From a checkpoint of a small class-conditioned image flow-matching model: 135.2 epochs.
Rows from block 4, named by matrix and row number. Rows with one number belong to one channel. Each number is 128 + 32 x the weight over its row's rms, rounded and kept within 0 to 255. All counts start at 0. After the name is the row's rms in percent of the matrix's.
# convs0: first 3x3 conv (model.mid.0.convs.0.weight, 128x128x3x3, standardized in use), inputs 16-31, a 3x3 kernel for each
# convs1: second 3x3 conv (model.mid.0.convs.1.weight, 128x128x3x3, standardized in use, transposed), outputs 16-31, a 3x3 kernel for each
convs0.5 083 [ 69  67  80 147 138 146 136 143 123 137 156 167 136 140 161  88  91  99 118 135 168 116 123 141  43  43  94 105 103 117 127 144 144 145 152 141 113 141 136  98 124 133 140 110  96 148 152 168 126 137 137  83  72  95  63  71  71 120 122 141 125 114 119  71  91 113 140 147 147 126 120 121 133 125 135 142 149 140 108 127 128 157 153  90 125 129 132 142 155 159 115  76  77 131 136 157 161 181 184 100  99 131 168 155 171 126 109 126  65  64  93 108 135 156 106 131 154 112  88  86 121 124 126 127 125 137 118 148 170 176 152 154 146 115 122 112 107 124 140 152 148 123 102  81]
convs0.6 109 [154 148 102 115 124 110 105 122 149 182 117  85 125 127 142 108 121 151 182 151 117 127 132 147 114 143 174 133 119 119 117  83 100  89  83 114  78  81  94 164 120 119 158 126 124 177 158 136 124 140 144 131 141 139 152 157 144 132 140 157 126 140 187 168 120  69 137 111 117 103 130 162 130 154 150 138 136 158 166 150 148 106 125 117  71 115 144 116 130 176 112  98  99  89 102 107  91 133 151 176 110  62 113 105 124 107 142 152 139 129 107 143 110 116 165 158 132 105 108 143 112 116 129 105 132 143 210 139  87 100 104 137  86 116 150 157 161 149 144 146 131 179 152 152]
convs0.7 102 [ 79  54  45 115 127 135 129 149 152 139 132 148 139 155 167 203 223 190 131 126 133 121 141 157 148 169 188 119  87 110 149 132 129 151 145 161 143 154 165 150 144 142 141 143 148 148 143 153 139 154 143 169 186 181 104  81 101 114 131 158 142 145 157 118 113 115 142 148 181 143 148 151 138 128 130 133 156 154 113 165 152 125 148 152 172 180 149 162 168 154  78  70  55 147 111 112 137 125 141 129 112 126 145 156 181 144 155 156 105 124 120 110 142 156 126 159 162  95  72  73 140 113 112 134 124 131 129 122 152 164 176 199 202 189 201 129 129 123 127 152 166 151 170 161]
convs0.8 108 [122 122 132  77  57   5  40  38  46 104  91  79 128 119 121 157 132 167  92  85  78 133 120 110 162 149 168  67  61  71 110 122 145 149 138 133 140 120 140  84  56  73 129 120  87  80  73  65 121  97 105 163 150 166 109 117 134  96 132  99 107 103 106 122 121 123  93 111  47  95 102 119 182 173 167 138 127 119 115 125 140 112  93  92 124 116 105 165 138 117  84  82  80  98 105 119 152 150 134 115 103 110 145 122  95 131 131 164 168 145 107 129 133 118  96 125 170  95 106 104 110 110 116 134 136 133 139 142 121 159 149 137 142 130 154 183 180 194 121  98 107 110 108 111]
convs0.9 102 [135 119 125 152 152 141 131 112 106 133 132 142 137 117  96 147 112 111 141 137 160 131  99  67 115  84  46  93  83 100 118 137 156 158 110 105 109  92  82  89  97 110 162 169 171 151 137 123 149 128  96 107  87  86 109 141 169 142 135 121 149 118  84 118 131 135 149 156 154 140 108  86 152 149 172 164 138 146 159 169 135 160 147 149 147 139 154 143 165 183 103 108  97 132 143 160 119  92  59 133 151 177 153 135 130 150  86  66 147 157 160 138 125 128 141 107 125  71  90  62 129 154 169 123 104  94 159 153 189 147 131 126 132  65  59 116 107 146 148 153 132 131 130 135]
convs0.10 097 [106  85 121 131 125 162 144 148 168 194 181 219 186 182 203 134 141 151 198 179 212 146 129 164 130 122 163 129 106 127 109 139 143 124 120 131  90 141 141 130 152 139 177 177 179 213 218 229 192 201 205 104 116 156 165 162 178 154 123 176 152 157 163 131 129 147 141 104 154 148 134 145 104 113 132 108  87 119 127 118 136  89  79  74 120 110 133 131 142 115 122  72  83  95 117  99 156 144 142 154 150 176 109 104 131 140 117 138 148 149 162 119  83 128 171 164 136 150 123 147 148 127 120 145 148 139 166 157 192 169 146 231 147 138 136 133 147 149 143 161 192 149 130 160]
convs0.11 105 [149 113 149 141  93  92 128  92  91 148 103 103 150 120 113 141 111 122 136 119  89 167 129 120 142 109 105  56  77  72  73 129 135 145 226 194 117 117 142 128 111 138 153 174 192 118 114 114 139 133 121 118 114  98 118  82  97 132  72  23 123  76  93 147 108 112 155 113  76 131 105  99 142 132 123 147 126  94 101  81 107 143 113 122 113 136 153 130 127 122  75  68  93 104 129 147 117 153 113 161 109 121 170 138 125 157 141 138 149 130 116 126  97  95 126 115 123  73  86 109  75 116 136 117 146 143 149 136 132 157 116 105 138 110 113  50  62  86  92 114 124 112 114  77]
convs0.12 092 [ 84  69 108 121 113 142 127 130 152 199 182 223 161 147 204 111 121 137 198 173 195 138 136 161  91  92 135 130 133 126 113 127 125 109  89 114 102 130 133 101 138 153 173 180 186 220 211 238 170 167 197  73  91 120 152 120 170 129 109 162 152 155 156 121 101 152 111 113 143 138 128 151 114 111 153 126 125 151 120 101 123  97  87  78 132 131 137 153 144 149 117  85  65 111  66  94 133 149 142 151 136 163 118 111 148 133 144 150 126 117 170 101  97 144 175 153 132 144 122 134 140 130 122 141 157 138 150 120 190 155 146 171 158 148 138 135 127 143 147 162 194 146 138 154]
convs0.13 097 [138 122 109 125 136 132 126 131 137 110 137 143 122 146 183 146 117 156 147 141 145 121 140 147  96 102 143 118 115  90 159 142 133 129 129 134  78  76  80  90 115 114 126 112 105 125 136 153 142 144 149 115 103 100 139 140 103 114 148 160  83  89 112 118 123 104 129 157 162 108 120 139 162 119  88 144 128 133 130 125 117 138 142 136 148 153 153 161 137 123 107 115  94 129 125 100 118 144 144 127 139 127 147 145 179  89 117 155 143 120  93  90 131 163 102 115 154 128  92  85 143 118 119 116 119 129 143 151 157 149 180 212 127 134 161 134 126 135 137 126 139 139 114 122]
convs0.14 113 [115 121 127  58  84 115 100 118 106  41  77  96  49 100 126 111 105 105  83 109 122  84 100 115 119 129 134 153 135 121 131 120 114 126 106 104 201 163 168 130 116 109  85  87  84  75  99  96  99 111 115 109 128 140 143 153 155  90 135 149 113 111 112  69  92 100  78 105  98 108 110  94 142  99 119 109 127 125 150 121 163 138 144 155 130  89 103 144 130 113 129 117  93 153 113  95 167 150 153  60  88  78  90 128 102 130 116  97 110 119  88 103 125 129 122 112 110 157 139 114 133 100  93 117 115 131  72 111  80 142 167 154 128 132 110 182 163 133  65  93  77  95  93 101]
convs0.15 095 [ 99  81 124 127 115 135 163 161 171 188 189 222  92 122 157 114 128 159 184 193 218  75  83 115  57  91 147 119 128 122 107 120 132  83  86 100  91 124 130 114 139 136 199 198 191 219 205 249  77  99 132  92  85 133 148 144 164 125 111 165 169 160 175 118 114 148 134 128 137 145 149 155 113 128 147 126 112 147  97 107 107 114 118  89 146 145 161 137 144 133 107  71  68 119 120 121 132 126 153 152 138 175 127 109 128 122 126 141 119 133 169 102 106 130 149 121 139 132 121 123 133 117 122 142 130 141 168 151 208 139 130 161 154 142 134 135 149 163 167 188 207 162 144 173]
convs0.16 097 [147 145 130 173 153 142 153 133 132 101 110  86 163 138  98 165 156 150  97  99  75 139 117  95 177 162 158 117 136 161  93  99  95 133 116 124 161 146 172 126 109  96 124 120 128 122 126 119 126 123 101 147 152 133 159 151 138 131 134 123 107 129 104 100  89  81 141 117  89 103 111 137 146 157 158 156 142 118 190 189 161 144  98  90 112  94  74 121  94  32 131 130 180 106 116 158 148 133 156  51  79  27 127 125 116 124 147 169 108 104  81 134 128 102 140 142 144 120 113 133  87 102  97 142 138 127 116 118 123 162 150 112  97 107 104 142 126 142 121 111 123 135 130 129]
convs0.17 092 [159 143 151 141 136 138 139 117 126 123 122 110 156 157 157  99  82  35 143 118 116 124 120 138 115 106  78  91  88 102  55  64  56  86 112 118  87 108  88  97  74  72 116 116 106 139 128 130 137 142 145 134 121 108 138 128 135 136 130 130  78  66  64 160 136 144 125 136 132 105  83  73 136 128 118 152 152 135 144 136 117 144 161 169 138 138 139 125 114 115  63  97  93 102 107 109 116 122 119 140 123 118 118 111 128  52  44  26 132 144 139  87  74  90 125 114  93 111 119 121 113 121 124 112 119 120 138 131 136 138 136 130  78  60  57 169 160 162 177 161 174 133 137 124]
convs0.18 105 [159 136 122 150 133 122 111 133 152 153 114 118 138 130 152 149 134 151 153 125 135 115 106 138 101 120 165  99 131 131  84 109 131 121 179 173 155 107  87 134  92 105 140 138 137 143 136 134 105 132 146 129 137 131 155 108 124 108 113 153  96 124 184 149 108 122 132 131 139  88  98 162 131 118  91 151 107 118 187 177 163 182 135 112 153 129 133 137 127 144  95 110 126  93  85 126 104 122 135 154 127 135 127 150 174 121 120 168 165 129  92 147 141 139 140 125 181  87  98 113  81  79 137 122 142 139 163 139 147 124 128 171 131 130 130 124 132 129 156 167 153 143 136  91]
convs0.19 105 [134 112 126 146  63  98 142 106 146 160 118 115 174 121 114 128 121 121 164 121 100 176 142 105 145 123 105  66  94 122  59 143 158 130 170 123  94 106 153 142 141 123 150 149 174 138 109 104 163 140 116 140 132 119 132  98 123 151  71  55 111 108 138 135 102 114 174  93  98 152 125 128 128 130 130 142 112 108 140 103 115 143 151 157 131 136 121  73  84 113  58  92 109  93 132 167 127 141 121 166 133 128 170 127 120 165 139 157 159 139 114 136 116 109 176 139 141  90 104 123  83 105 141 109 131 118 172 139 126 167 129  99 110 133 163  88  88 118 105 117 147 145 141 113]
convs0.20 104 [161 161 132 148 131 121 141 141 165 146 126 109 111 140 140 111 121 123 167 133 109 123 126 125 111 136 152 122 125 113  70  76  76  56  74  91 107 102  91 120  58  59 135  91  92 148 130 127 105 109 107 143 141 142 177 162 124 144 147 127 110 123 133 187 159 111 156 147 135 103 134 159 167 167 169 167 134 134 147 139 163 147 167 158 119 130 139 163 129 166  89 107 139 135 147 118 103 143 166 176 141 101 127 147 144  72 114 119 155 122  90 146 139 136 134 147 141  75 100 130 125 115 120 114 125 148 182 167 138 113 138 153  97 138 158 190 179 143 146 152 147 155 160 150]
convs0.21 103 [136 126 128 114 118 149 119 120 119 108 128 147  85 140 184  92 121 115 105 138 132  85 136 166 101 106 116 101  86  71 103  99 104 116 126 108 166 139 129 139 102 117 150 133 131 112 123 143 111 153 165  99 110 122 117 137 168  63  74 166  60  69 114 105 108 134  55  89 152  89  82 112 144  90  74 166 130  93 196 161  97 152 153 159  88  85 136  93  91 131 155  86  69 180 102  68 177 124  88 101  97 135  54 109 176 132 127 124 135 132 136  97 108 135 153 122 107 125 106  89 136 106  90 147 123 115 151 146 189  94 114 171 113 100 117  81  61  44  96  85 112 112  89 108]
convs0.22 094 [ 51  41  52 123 135 142 157 151 169 161 147 174  85  97  86 142 132 130 152 149 157  93  81 107  93  96 103 138 137 145 131 140 150 136 133 142 106 137 140  85 111 120 186 179 163 174 170 186  95 119 113 111 111 137 117  86  81 172 173 172 150 153 146 105  83  90 134 141 124 148 146 142 140 144 151 123 113 125  88  83  90 123 114 106 130 140 154 108 123 122 101 108 107 150 161 158 139 132 141 122 106 125 123 118 118 132 123 136  75  88 139 117 118 109 117 140 149 146 142 142 137 145 144 133 146 150 181 127 134 133 123 126 171 167 168 123 123 113 151 176 193 127 141 164]
convs0.23 112 [136 119 100  98  81  84 124 109  95 187 180 193 160 163 162 168 158 152 233 228 221 156 147 136 135 152 166 112  86  82 117 103 104 123 120 136 113  94  75 113 122 117 148 154 157 222 217 217 142 137 143 141 147 160 153 176 179 127 123  92 159 151 152 104  94  90 116 100 123 136 124 129 133 124 118 131 137 137 150 158 144 140 161 157 168 143 116 150 137 129 133 116 117  79  70  51  93 125 110 138 159 163 135 133 146 159 151 129 164 145 137 127 109 146 175 148 122 123 111 108 114 120 105 143 151 126 115 110 115 132 134 162 149 129  94 119 120 132 125 107 132 152 175 181]
convs0.24 093 [119 114 134 128 143 145 137 132 142 127 141 184  84 140 171  98  91  98 133 147 198  57  93 142  45  39  61 122  97 115  76  98 103  85  91  39 104 110 110  57  99 105 133 138 120 146 155 175  91 124 119 100  96 106 104 119 157 135 138 201 126 122 133 112 117 132 122 150 167 127 107 146 119  97 101 146 136 137 118 104 109  92 104 105 147 136 174 172 194 214 115  96  85 143 133 125 127 125 125 108 130 167 120 141 182  76  82 116 135 110 136  84  93 148 134 109 124  85  87  65 141 130 124 132 126 118 144 161 213 128 149 214  94 114 122 118 111  99 148 179 190 109 103 147]
convs0.25 093 [147 168 154 140 144 160 124 145 146  82 132 152  62 126 160 131 160 150  94 125 143  71 133 163 111 136 147 128  99  92 126 116 116 149 131 134 156 140 123 140 112 108 131 113 101 114 115 131  85 138 154 119 158 146 106 121 192  73  90 184 135 139 148  81 133 171  64 102 166 122 126 148  79  74  75  88 105  97 182 175 115 146 118 114 123  87 117 123 132 131 175 118  77 173 106  89 180 146 122  67 137 170  79 128 180 133 146 168 100 120 103  97 101 113 141 123 127 131 101  73 142 107 107 153 136 123 125 167 198  84 115 164 132 124 115 100  92 114 109 117 140 120 116 121]
convs0.26 096 [ 94  96  81 147 156 160 130 132 137 141 148 153 141 150 150 113 149 162 117 140 157 111 143 146 108 134 138  99  96 119 145 141 148 240 255 255 125 126 128 107 128 151 132 133 152 144 127 147 146 146 142 127 138 136  58  77  82 118 148 144 107 134 137  98 128 129 142 164 169 117 125 125 129 143 144  84 107  87 109 150  98 135 145 115 136 132 125 105 133 134 101  85  83 148 147 143 172 186 205 108 129 146 156 158 160 142 141 152  82 101 120 120 141 140 118 115 132  86  75  61 140 126 142 121 142 150 125 148 150 163 170 168 121 146 131  94  83  76 121 131 115 112 112  81]
convs0.27 088 [149 141 151 128 118  99 154 123 149 113 120 120 165 126  61 155 123 102 131 132 108 151 123  83 138 118 113  86  97 117  98 131 158  80  92  93 107 145 166  98 124 125 127 138 127 102 119  93 147 128 106 126 139 114 120 115 103 134 112  68 131 141 102 114 134 145 118  99  87 124 108 134  84  89 109  74 120 111  78 129 125 143 113  79 153 115  70 145 100  29  95  83 113  94 115 157 107 111 150  92 119 126 137 120  98 128 111 152 106 113 121 126  98  84 147 146 142  96 105  94  94 109 110 130 124 104  99 107 116 142 112  93 101 131 107  79  95 118 119 136 124 106 119 110]
convs0.28 098 [118 118 144 146 134 140 135 125 137 126 141 180  70  97 135  85  49  68  92 140 159  67  74 128  48   2  50 123 125 140 130 132 171 123 130 150 103 103 113  63  66 123 152 156 153 125 126 155  78  93 123  97  70  79 117 119 170 133 124 129 131  95 108  88 111 125 128 111 138 130 122 133 135 128 154 127 124 114 124 103 105 166 104  61 154 133 153 145 115 143 130  78  98 144 146 151 139 140 127 113 139 140 132 144 129 105  88  98 108 123 130 123 123 148  68  75 124 129 112 112 107 136 147 135 143 136 168 162 196 140 110 125 143 102  98 149 135 144 159 122 143 123 114  99]
convs1.5 092 [106  89 133  69  70 103 107 106 143 170 150 132  79  58  89 108 103 158 162 158 177 112  83 110 138 141 166  81  81  84 117 113 116 127 130 108  83  90  91 107 126 118 119 154 135 161 175 170 104  78  77 170 153 136 109 110 151 104 120 164 167 147 183 134 127 169  96 102 142 129 128 159 129 147 166  88 117 113  74  74  91  97 126 146  55 105 106 174 163 139 113 113 112 104 124 109 117 112  83 111 120 135  92 102 133 145 149 190  97  99 145  44  57 110 128 122 164 102 129 135 118 144 132 109 113  79 157 130 153  99 102 150 117 103 160 106  97  67  76  95  88 100 144 142]
convs1.6 119 [108 139 152 110 116 141 132 120 127  90 127 114 170 140 150 203 122 107  89 120 144  80 105 151 146 116 114 133 106  99 141 104  89  94 103 115 126 121 140  70  89 102  67  85 100 124 120 124 131 149 166 145 118 112 128 136 116 126 121 122 122 103 118 125 124 141 186 138 143 155 122 116  72  72  95 106  93 124 150 157 169 168 132 123 177 149 177 150 162 190 117 109 118 127 114 113  81 114 117  78 122 120 136 116 140 172 121 101 119 115 121 165 118 152 146  97  89 122  90 120 129 109 100 118 142 127 141 156 192 170 150 159 166 115 109 114 102 131 164 130 150 174 129 120]
convs1.7 095 [ 86  86 109  93  92 104 149 123 130  95  75  90  98  80 117 127 106 160 102 105 127  96  80  97 111 118 125 131 139 143 130 126 132 111 103  92 151 130 125 143 125 107 106 118 123  98 123 146  58  45  93  68  71  93  93 119 157 125 136 166 136 140 146 107 104 125  95 104 125 117 114 121 175 188 148 153 161 120 124 173 155 160 172 169  65  62  80  91  59 101 132 139 122 116 133 110 125 131 123 121 120 139 111 105 123 131 136 134  71  84 101  76 129 192 135 144 163 176 166 155 138 141 133  89 113 115  99  79  83 124 125 136 162 153 149  43  32  51 105  87 108 118  89 123]
convs1.8 093 [100 121 113 147 132 125 132 142 147 100  99 118 138 139 174 115 131 147 105  98 118 131 133 126  87 105 103 148 135 128 132 122 126 125 131 135 126 104 104 132 146 164 114 120 147 112 101 124 150 155 165 108 111  76 179 183 192 158 157 167 109 121 136  80 102 106 101 103  87 125 105  97 198 183 152 153 152 153 133 145 134 119 109 102 148 154 181 140 129 129 114 107  96 146 141 152 146 142 146 118 119 141 130 141 131 118 107 121  93 125 145 127 119  96 127 116  61 149 126 117 130 146 160 117 150 156  78 105 100 121 137  95 120 113  96 131 125 136 167 140 134 154 157 140]
convs1.9 101 [166 146 169 158 152 154 108 131 140 213 154 156 111  92 125  98 139 165 118 121 127 153 112  93 121 130 146  80 103  95 104 134 135 128 127 122  97 115  93  93 147 172 116 135 166 131 136 109 118  92  69 149 155 184 104 112 163 151 145 164 112  75  79 169 139 169 113 127 143 112 131 137 114 139 105  93 118  58  79  79  99 113 130 193 169 145 116 200 165 120 100 105  95 105 129 114 143 134 130 166 132 149 127  94 107 102 135 135 151 163 187  85  97 124 110 119 146  89 138 113 133 148 123 151 126 142 217 176 180 123  92 114  86 130 155 129 102  99 159 157 118 196 185 145]
convs1.10 099 [131 139 179 126 133 171 125 127 141 147 111 130 161 119 147 152 160 176 104  96 127 133 123 169 161 141 170  92 104 110 114 136 114 103 114 110 120 122 144 119 139 116 122 141 132 108 102 118 120 123 142 157 154 170 138 133 150 154 170 188 144 146 164 181 172 203 155 164 206 140 149 157  62  85  64 113 106  66 106  97  78  98  99 103 122 135 140 134 123 111  94 101 107  88 115  79 108 117  99 116 103 146 166 134 161 131 136 146 132 127 145 133 159 197 120 130 178 110 140 133 119 127 108 136 131 105 199 173 181 164 143 176 153 150 152 108 105 126 130 123 126 151 152 153]
convs1.11 098 [151 139 112 141 104  74 117  99  92 174 146 128 175 164 135 161 172 145 132 148 128 129 114  72 126 141 113 114 121 159 118 136 178 114 136 149  91  85 140  90 111 139 138 142 152 133 156 139 125 117 106 160 165 111 115 124  97 144 118  67 130 121  90 130 132  97 114  92  46 120 110  75 138 132 119  80  71 133  60  35  74 163 127  65 190 133 114 200 168 117 117 102 133 113 118 159 121 120 152 133 157 126 131 123  82 123 122  94 163 166 131 128 103  73  82  60  52 100  98 139  74  64 100 109 114 120 157 155 130 118 115  94 105 108 105 130 129 131 154 128 123 182 193 154]
convs1.12 089 [122 120 140 109 123 159 115 124 155 161 133 139 135 106 128 179 157 185 128 121 143 130 131 181 169 176 221  84 104 108 129 133 130 119 127 120  97 117 152 130 146 147 139 165 145 134 131 133 138 140 143 165 167 191  94  99 120 127 144 163 130 139 172 154 139 162 130 136 177 123 143 160  56 103 101 108 110  78  72  75  54 114 121  96 129 140 126 135 121 102  92 117 122 112 130 104  95 115  89 118  99 121 116 113 121 151 146 162 116 112 127 121 108 145 118 113 163 113 143 149 120 143 127 117 122  96 196 174 172 146 137 174 149 150 170 109 114 116 143 130 131 153 150 147]
convs1.13 095 [104 106 127  81  85  97 119  95  90 101 112 108  89  95 142  91  87 141 137 164 185 112  98 122 132 121 143 108  99  98 135 125  98 124 134 125  85  85 100 101  95  70  89 118 119 133 165 160 122 126 146 176 150 123  96 128 145 106 128 167 136  92  98 104 124 161 108 108 133 145  92  85 119 130 114 120 131 102 105  75  58 157 133 130  67 133 169 110 125 142 109  99  95 118 127 100 126 153 123 109 126 153 103 102 135 157  98 125 107 142 168  77 101 157 169 122 116  84  92 104 103 139 111 100 140 105 110 106 136  86  83 117 116  86 105 125 128 128  77 122 145 108 151 150]
convs1.14 096 [104 123 116  94 119 144 139 136 155  91  88  95  94 135 123 126 161 154 149 140 118 140 155 121 128 131 109 164 155 136 191 142 116 162 128 103 174 152 139 187 153 151 170 109 112 145 146 134 146 145 114 104 105  89 135 152 118 113 144 130 111 125 114 100 118 111  31  79  99 130 134 136 187 215 216 170 186 199 158 177 182 155 175 162 160 153 140 131 116  88 129 115 102 200 166 157 150 134 143 130 140 141  69 130 137 126 158 151 103 120 119  96 126 131 167 160 143 204 174 167 205 159 139 163 122 113  79  92  92  69 106 123 115 130 156 159 147 138 160 149 143 177 146 122]
convs1.15 086 [100  99 155 103 113 159 104 100 128 158 123 141 109  74 101 154 134 170 117 113 127  97  95 144 163 160 209  79  91 113 139 144 131 110 121 114 101 114 149 129 146 137 134 149 130 123 134 127  85  93 122 131 151 178  98 112 126 124 129 165  95 101 139 160 135 173 133 137 178 122 125 154  70 126 117 144 147  93  88  75  46 123 119  92 112 119 126 118  93  82 103 109 125 121 136 108  97 120  98 109 103 132 121  91 118 139 125 158  91 103 119 108 121 153 126 123 163 111 140 151 134 150 130 111 112  78 182 155 170 151 127 173 145 134 156  89  82 103 118 107 134 116 120 129]
convs1.16 091 [151 153 122 126 132  82 116  96  50 146 123 156 145 158 149 141 174 110 108  99  50 138 143  82 116 122  72 112 141 157 153 161 195 148 161 190 117 134 181 144 123 154 148 139 168 113 102 114 171 164 180 145 136 113 159 137 105 144 110  85 112 102  96 139 161 123 121 138  99 104 118  77 105 107  73 102 133 166 128 132 194 195 154 128 169 140 150 174 153 166 145 158 179 182 173 222 185 183 230 138 173 111 125 161 124  93 110  68 175 214 156 145 177 145  97 119  85 157 140 162 173 137 188 152 142 164 163 186 169 122 144 131  94 112  84 178 148 142 134 126 156 134 146 155]
convs1.17 096 [168 138 134 145 159 185 103 116 149 143 146 155 140 135 130 117 107 114 120 134 123  89 110 119 110 114 111  87 107 103  85 106 102 114 107 103  99 125 142 113 115 124  63  76  87 141 147 118 126 136 113  99  99  88 136 120 107 134 142 141  59  76  83 134 117 104 165 180 165 163 187 192 102 109 110  84 107  96 135 136 127 155 117 127 195 157 134 157 142 137 117 114 141 110 110 111 113 108 109 140 122 117 146 147 142 132 144 136 145 116 102 118 135 166 120 152 168  89 118 133 107 114 126 123 119 103 172 154 148 182 179 171 130 134 141 112  95 101 131 128 129 140 133 156]
convs1.18 104 [114 143 146 130 158 130 134 136  92 127 130 110 109 146 134 121 139 119  93 112 108  76 114  95 127 144 118 132 119 128 169 120 114 124  95 122 189 150 184 139  80  99 124 108 134 118 121 108  99 122 164 147 150 146 100 138 118  77 134 117  67  96  68  99 139 151  91 139 122 111 118  73 107  91  70  56  65 122  71  95 141 180 124  68 205 149 144 122 100 122 156 113 124 151  97 109 130  95 130  86 123 139  54 149 145 105 145  93  92 143 135 117 158 177  96  92  38 130  95 103 114  55  71  94  58  82 161 180 185 100 145 142 110 125  75 146 132 138 209 178 180  99 119 171]
convs1.19 114 [130 111  85 131  97  62 114  91  85 174 148 161 156 168 139 141 155 131  91 133 121 119 128  78 109 140 120 138 138 159  91 116 179 102 115 154  78  75 117  75 112 150  97 101 125 130 157 156 116 138 130 129 179 143 105 129  94 113  86  33 110 119  94 140 137  95 125 100  43 129 115  85 138 125 111  77  81 166  93  82 126 215 164  77 246 166 137 244 213 168 131 112 139 100 102 163 129 115 162 126 153 127 119 116  63 126 117  87 196 187 148 137  70  36 131  95  70 120 104 121  62  67 121  80 109 169 147 150 127 128 120  76 118 116  98 162 144 132 156 141 131 152 175 142]
convs1.20 103 [133 140 136  90 111 122 124 105 100 122 161 132 119 125 115 139 102  92 125 123 109  93 111 124 174 160 144 134 123 122 141 122 119 130 138 131 115 140 147  94 105 136 120 113 129 138 134 123 134 147 156 196 163 142 135 148 129 129 143 105  97  84  72 134 131 115 123 117 111 122 122 116   0  42  87  74  85 119 160 178 185 172 116  87 133 106 103 118 137 150 106 121 149 158 150 164 126 155 159 113 130 120  94 118 103 136 137 131  62  94  93 123 118 126 142 112 101  97 101 122 153 144 134 160 187 167 154 155 152 137 134 121 136 101  78 128 138 109 129 123 118 111  61  83]
convs1.21 110 [138 167 179 107 134 163 101 127 137 135 155 152  94 155 193 118 131 127 119 151 135 105 149 163  85 120 127 136  92  64 166 110  73 153 108  92 170 116 130 150 103 111 132  75  75 146 130  87 146 162 154 103 138 157  87 136 130  97 137 142  68 115 145  92 120 119  94 121 129  97 108 125 149 151 151 123  97 114 115 116 161 177 159 146 229 166 103 183 175 181 149  96  95 169 114 111 174 129 123  85 149 134  55 125 125  61 116 127 126 137 119 106 128 142  93  99 109 130  92  63 173  93  96 171 124 137 103 144 150  77 139 165  91 115 128 184 141 150 205 140 118 163 111  99]
convs1.22 092 [121 119 136 115 118 145 128 120 147 125 106 113 114 111 133 189 175 166 130 117 109 109 110 106 199 200 210  97 120 130 136 135 130 134 131 126  96 127 139 120 133 139 123 116 105 102  95  81 164 156 148 136 155 170 132 147 155 120 117 146 135 147 197 152 160 171 113 128 150 135 141 153 102 131 128 161 153 144 142 134 117 141 161 129 151 154 159  95  73  61 103 115 121 142 147 136 102 107  99 162 168 170  94  87 104 168 172 169 132 158 164 113 113 130 133 171 205 114 140 136 157 173 149 120 130 102 168 147 154 118 116 151 150 146 165  78  93  98 128 147 156 145 138 145]
convs1.23 100 [152 153 159 124 131 132 104 108 111 159 141 155 157 125 129 126 124 147 105 105 103 149 139 149 141 125 144 105 123 123 124 134 138 131 133 134 139 142 164 145 163 173 169 151 165  69  73  73 145 136 148 181 172 209  92 101  96 118 121 112 140 122 113 176 173 173 150 150 164 111 120 134  44  50  36  96  87  58 100  95 110  37  46  67  94  99  70 181 179 198 111 117 111 109 105  97 137 142 135 136 141 148 161 151 159 115 123 142 132 142 137 159 164 187 119 117 143  60  86  88 109  91  82 131 121 139 179 174 160 154 160 168  99 113 117 103  97  92 124 103  84 144 124 140]
convs1.24 095 [117 118 150  73  99 133  79  97 102 184 173 164  34  80 127 108 145 175 173 165 152 130 137 168 119 161 219  91 105 100 147 151 125 147 135 114  81  92 109 163 166 152 116 131 118 146 147 129 133 122 141 168 190 236  92 113 133 120 126 135  89  87 100 151 141 164  91 115 153 124 127 144  75  95  83 117  82  45  98  75  90 118 122 113  93 120  95 216 201 195 115 118 112 129 134 105 142 121 100 124 123 143  75  81 129 111 144 161 118 122 121  61  76  89 126 116 147  83 113  96 154 146 104 145 124 133 156 143 165  61  70 124  71 101 144 133 129 105  89  99 104 136 148 148]
convs1.25 115 [124 173 177  98 155 165  79 117 133 122 113  97  51 135 137  64 134 135  68  95  95  76 140 137  58 132 119 163 112  90 187 120  92 186 142 104 196 120 140 179  95 117 178  90  94  83  80  82  94 121 148  99 138 133  91 135 133  72 129 137  43 118 147  87 146 159  70 144 157  61 121 138 132 127 113 118 112 137 169 129 146 111 114 104 139 135 112  96 108 118 181 117  96 197 117 106 210 152 131  66 135 128  30 134 147  38 126 130  69 117 155  73 139 150  72 122 134 172  91  86 193 101  94 172 119 110  96 147 157  69 144 160  71 113 129 129 135 152 120 124 134  69  81 108]
convs1.26 100 [113 120 122  82 101 122 108 107 135 102  98  99  91  76  83 128 124 156 121 125 154  64  57  87 115 116 127  90  83  84 148 130 134 135 130 111  91  84 109 123 113 117 134 143 133 142 130 136 109  91  86 151 138 129 158 163 184 134 153 174 149 165 187 117 131 155  98 117 157 132 134 168 186 166 164 129 124 126  88  59  69 111 134 174 116 124 113 165 165 150 125 114 102 135 120 110 115 107  95 107 120 154  89 106 145 119 121 167 142 146 162 101 114 149  91 110 164 147 132 138 135 136 124 117 114  84 124 133 162 100 115 164  88  88 137  84  78  85  87  97 111 147 172 178]
convs1.27 109 [159 157 122 142 135  83 119 135 105 133  78 163 135  87 114 112 111 125 106  79  20 120 111  33 118 115  86  92 117 158 108 125 170 107 133 172 122 111 141 114 127 153 129 139 166  89  75  87 111 106 107 114 119  95 150 128  89 134  97  63 104  85  77 125 152 113 115 129  71 109 136  95 167 178 108 147 159 163 160 155 187 161 113 107 172 129 169 172 127 150 125 124 155 140 134 183 158 140 183 133 161 123 130 142  85 126 138  89 143 166 142 143 133 103 144 137 139 140 125 148 122 133 167 128 138 171 145 177 141 126 161 106 130 154 116 120 121 123 124 140 137  89 127 148]
convs1.28 085 [115 107 139  96  87 125  53  77 118 205 190 179 101 123 120  87 124 150 172 180 170 157 152 164 140 169 207  86 105 125 120 126 121 163 142 127 102 111 122 109 138 142 148 151 144 178 194 192 126 136 144 131 139 144  66  88 113 107 113 138 114 125 119 123 119 152  86 102 143  89  98 142  78 127 147  75 135 139  41  46  64 142 130 130 168 171 162 130 133  77 109  99 101 110 128 107 142 136 114 138 127 137  85  87 113  79 108 167  84 108 155  58  92 129 107 107 144  93 123 107  87 132 117  99 105  95 151 126 149 111  87 135 101 119 171 134 120 113 158 141 109 145 160 131]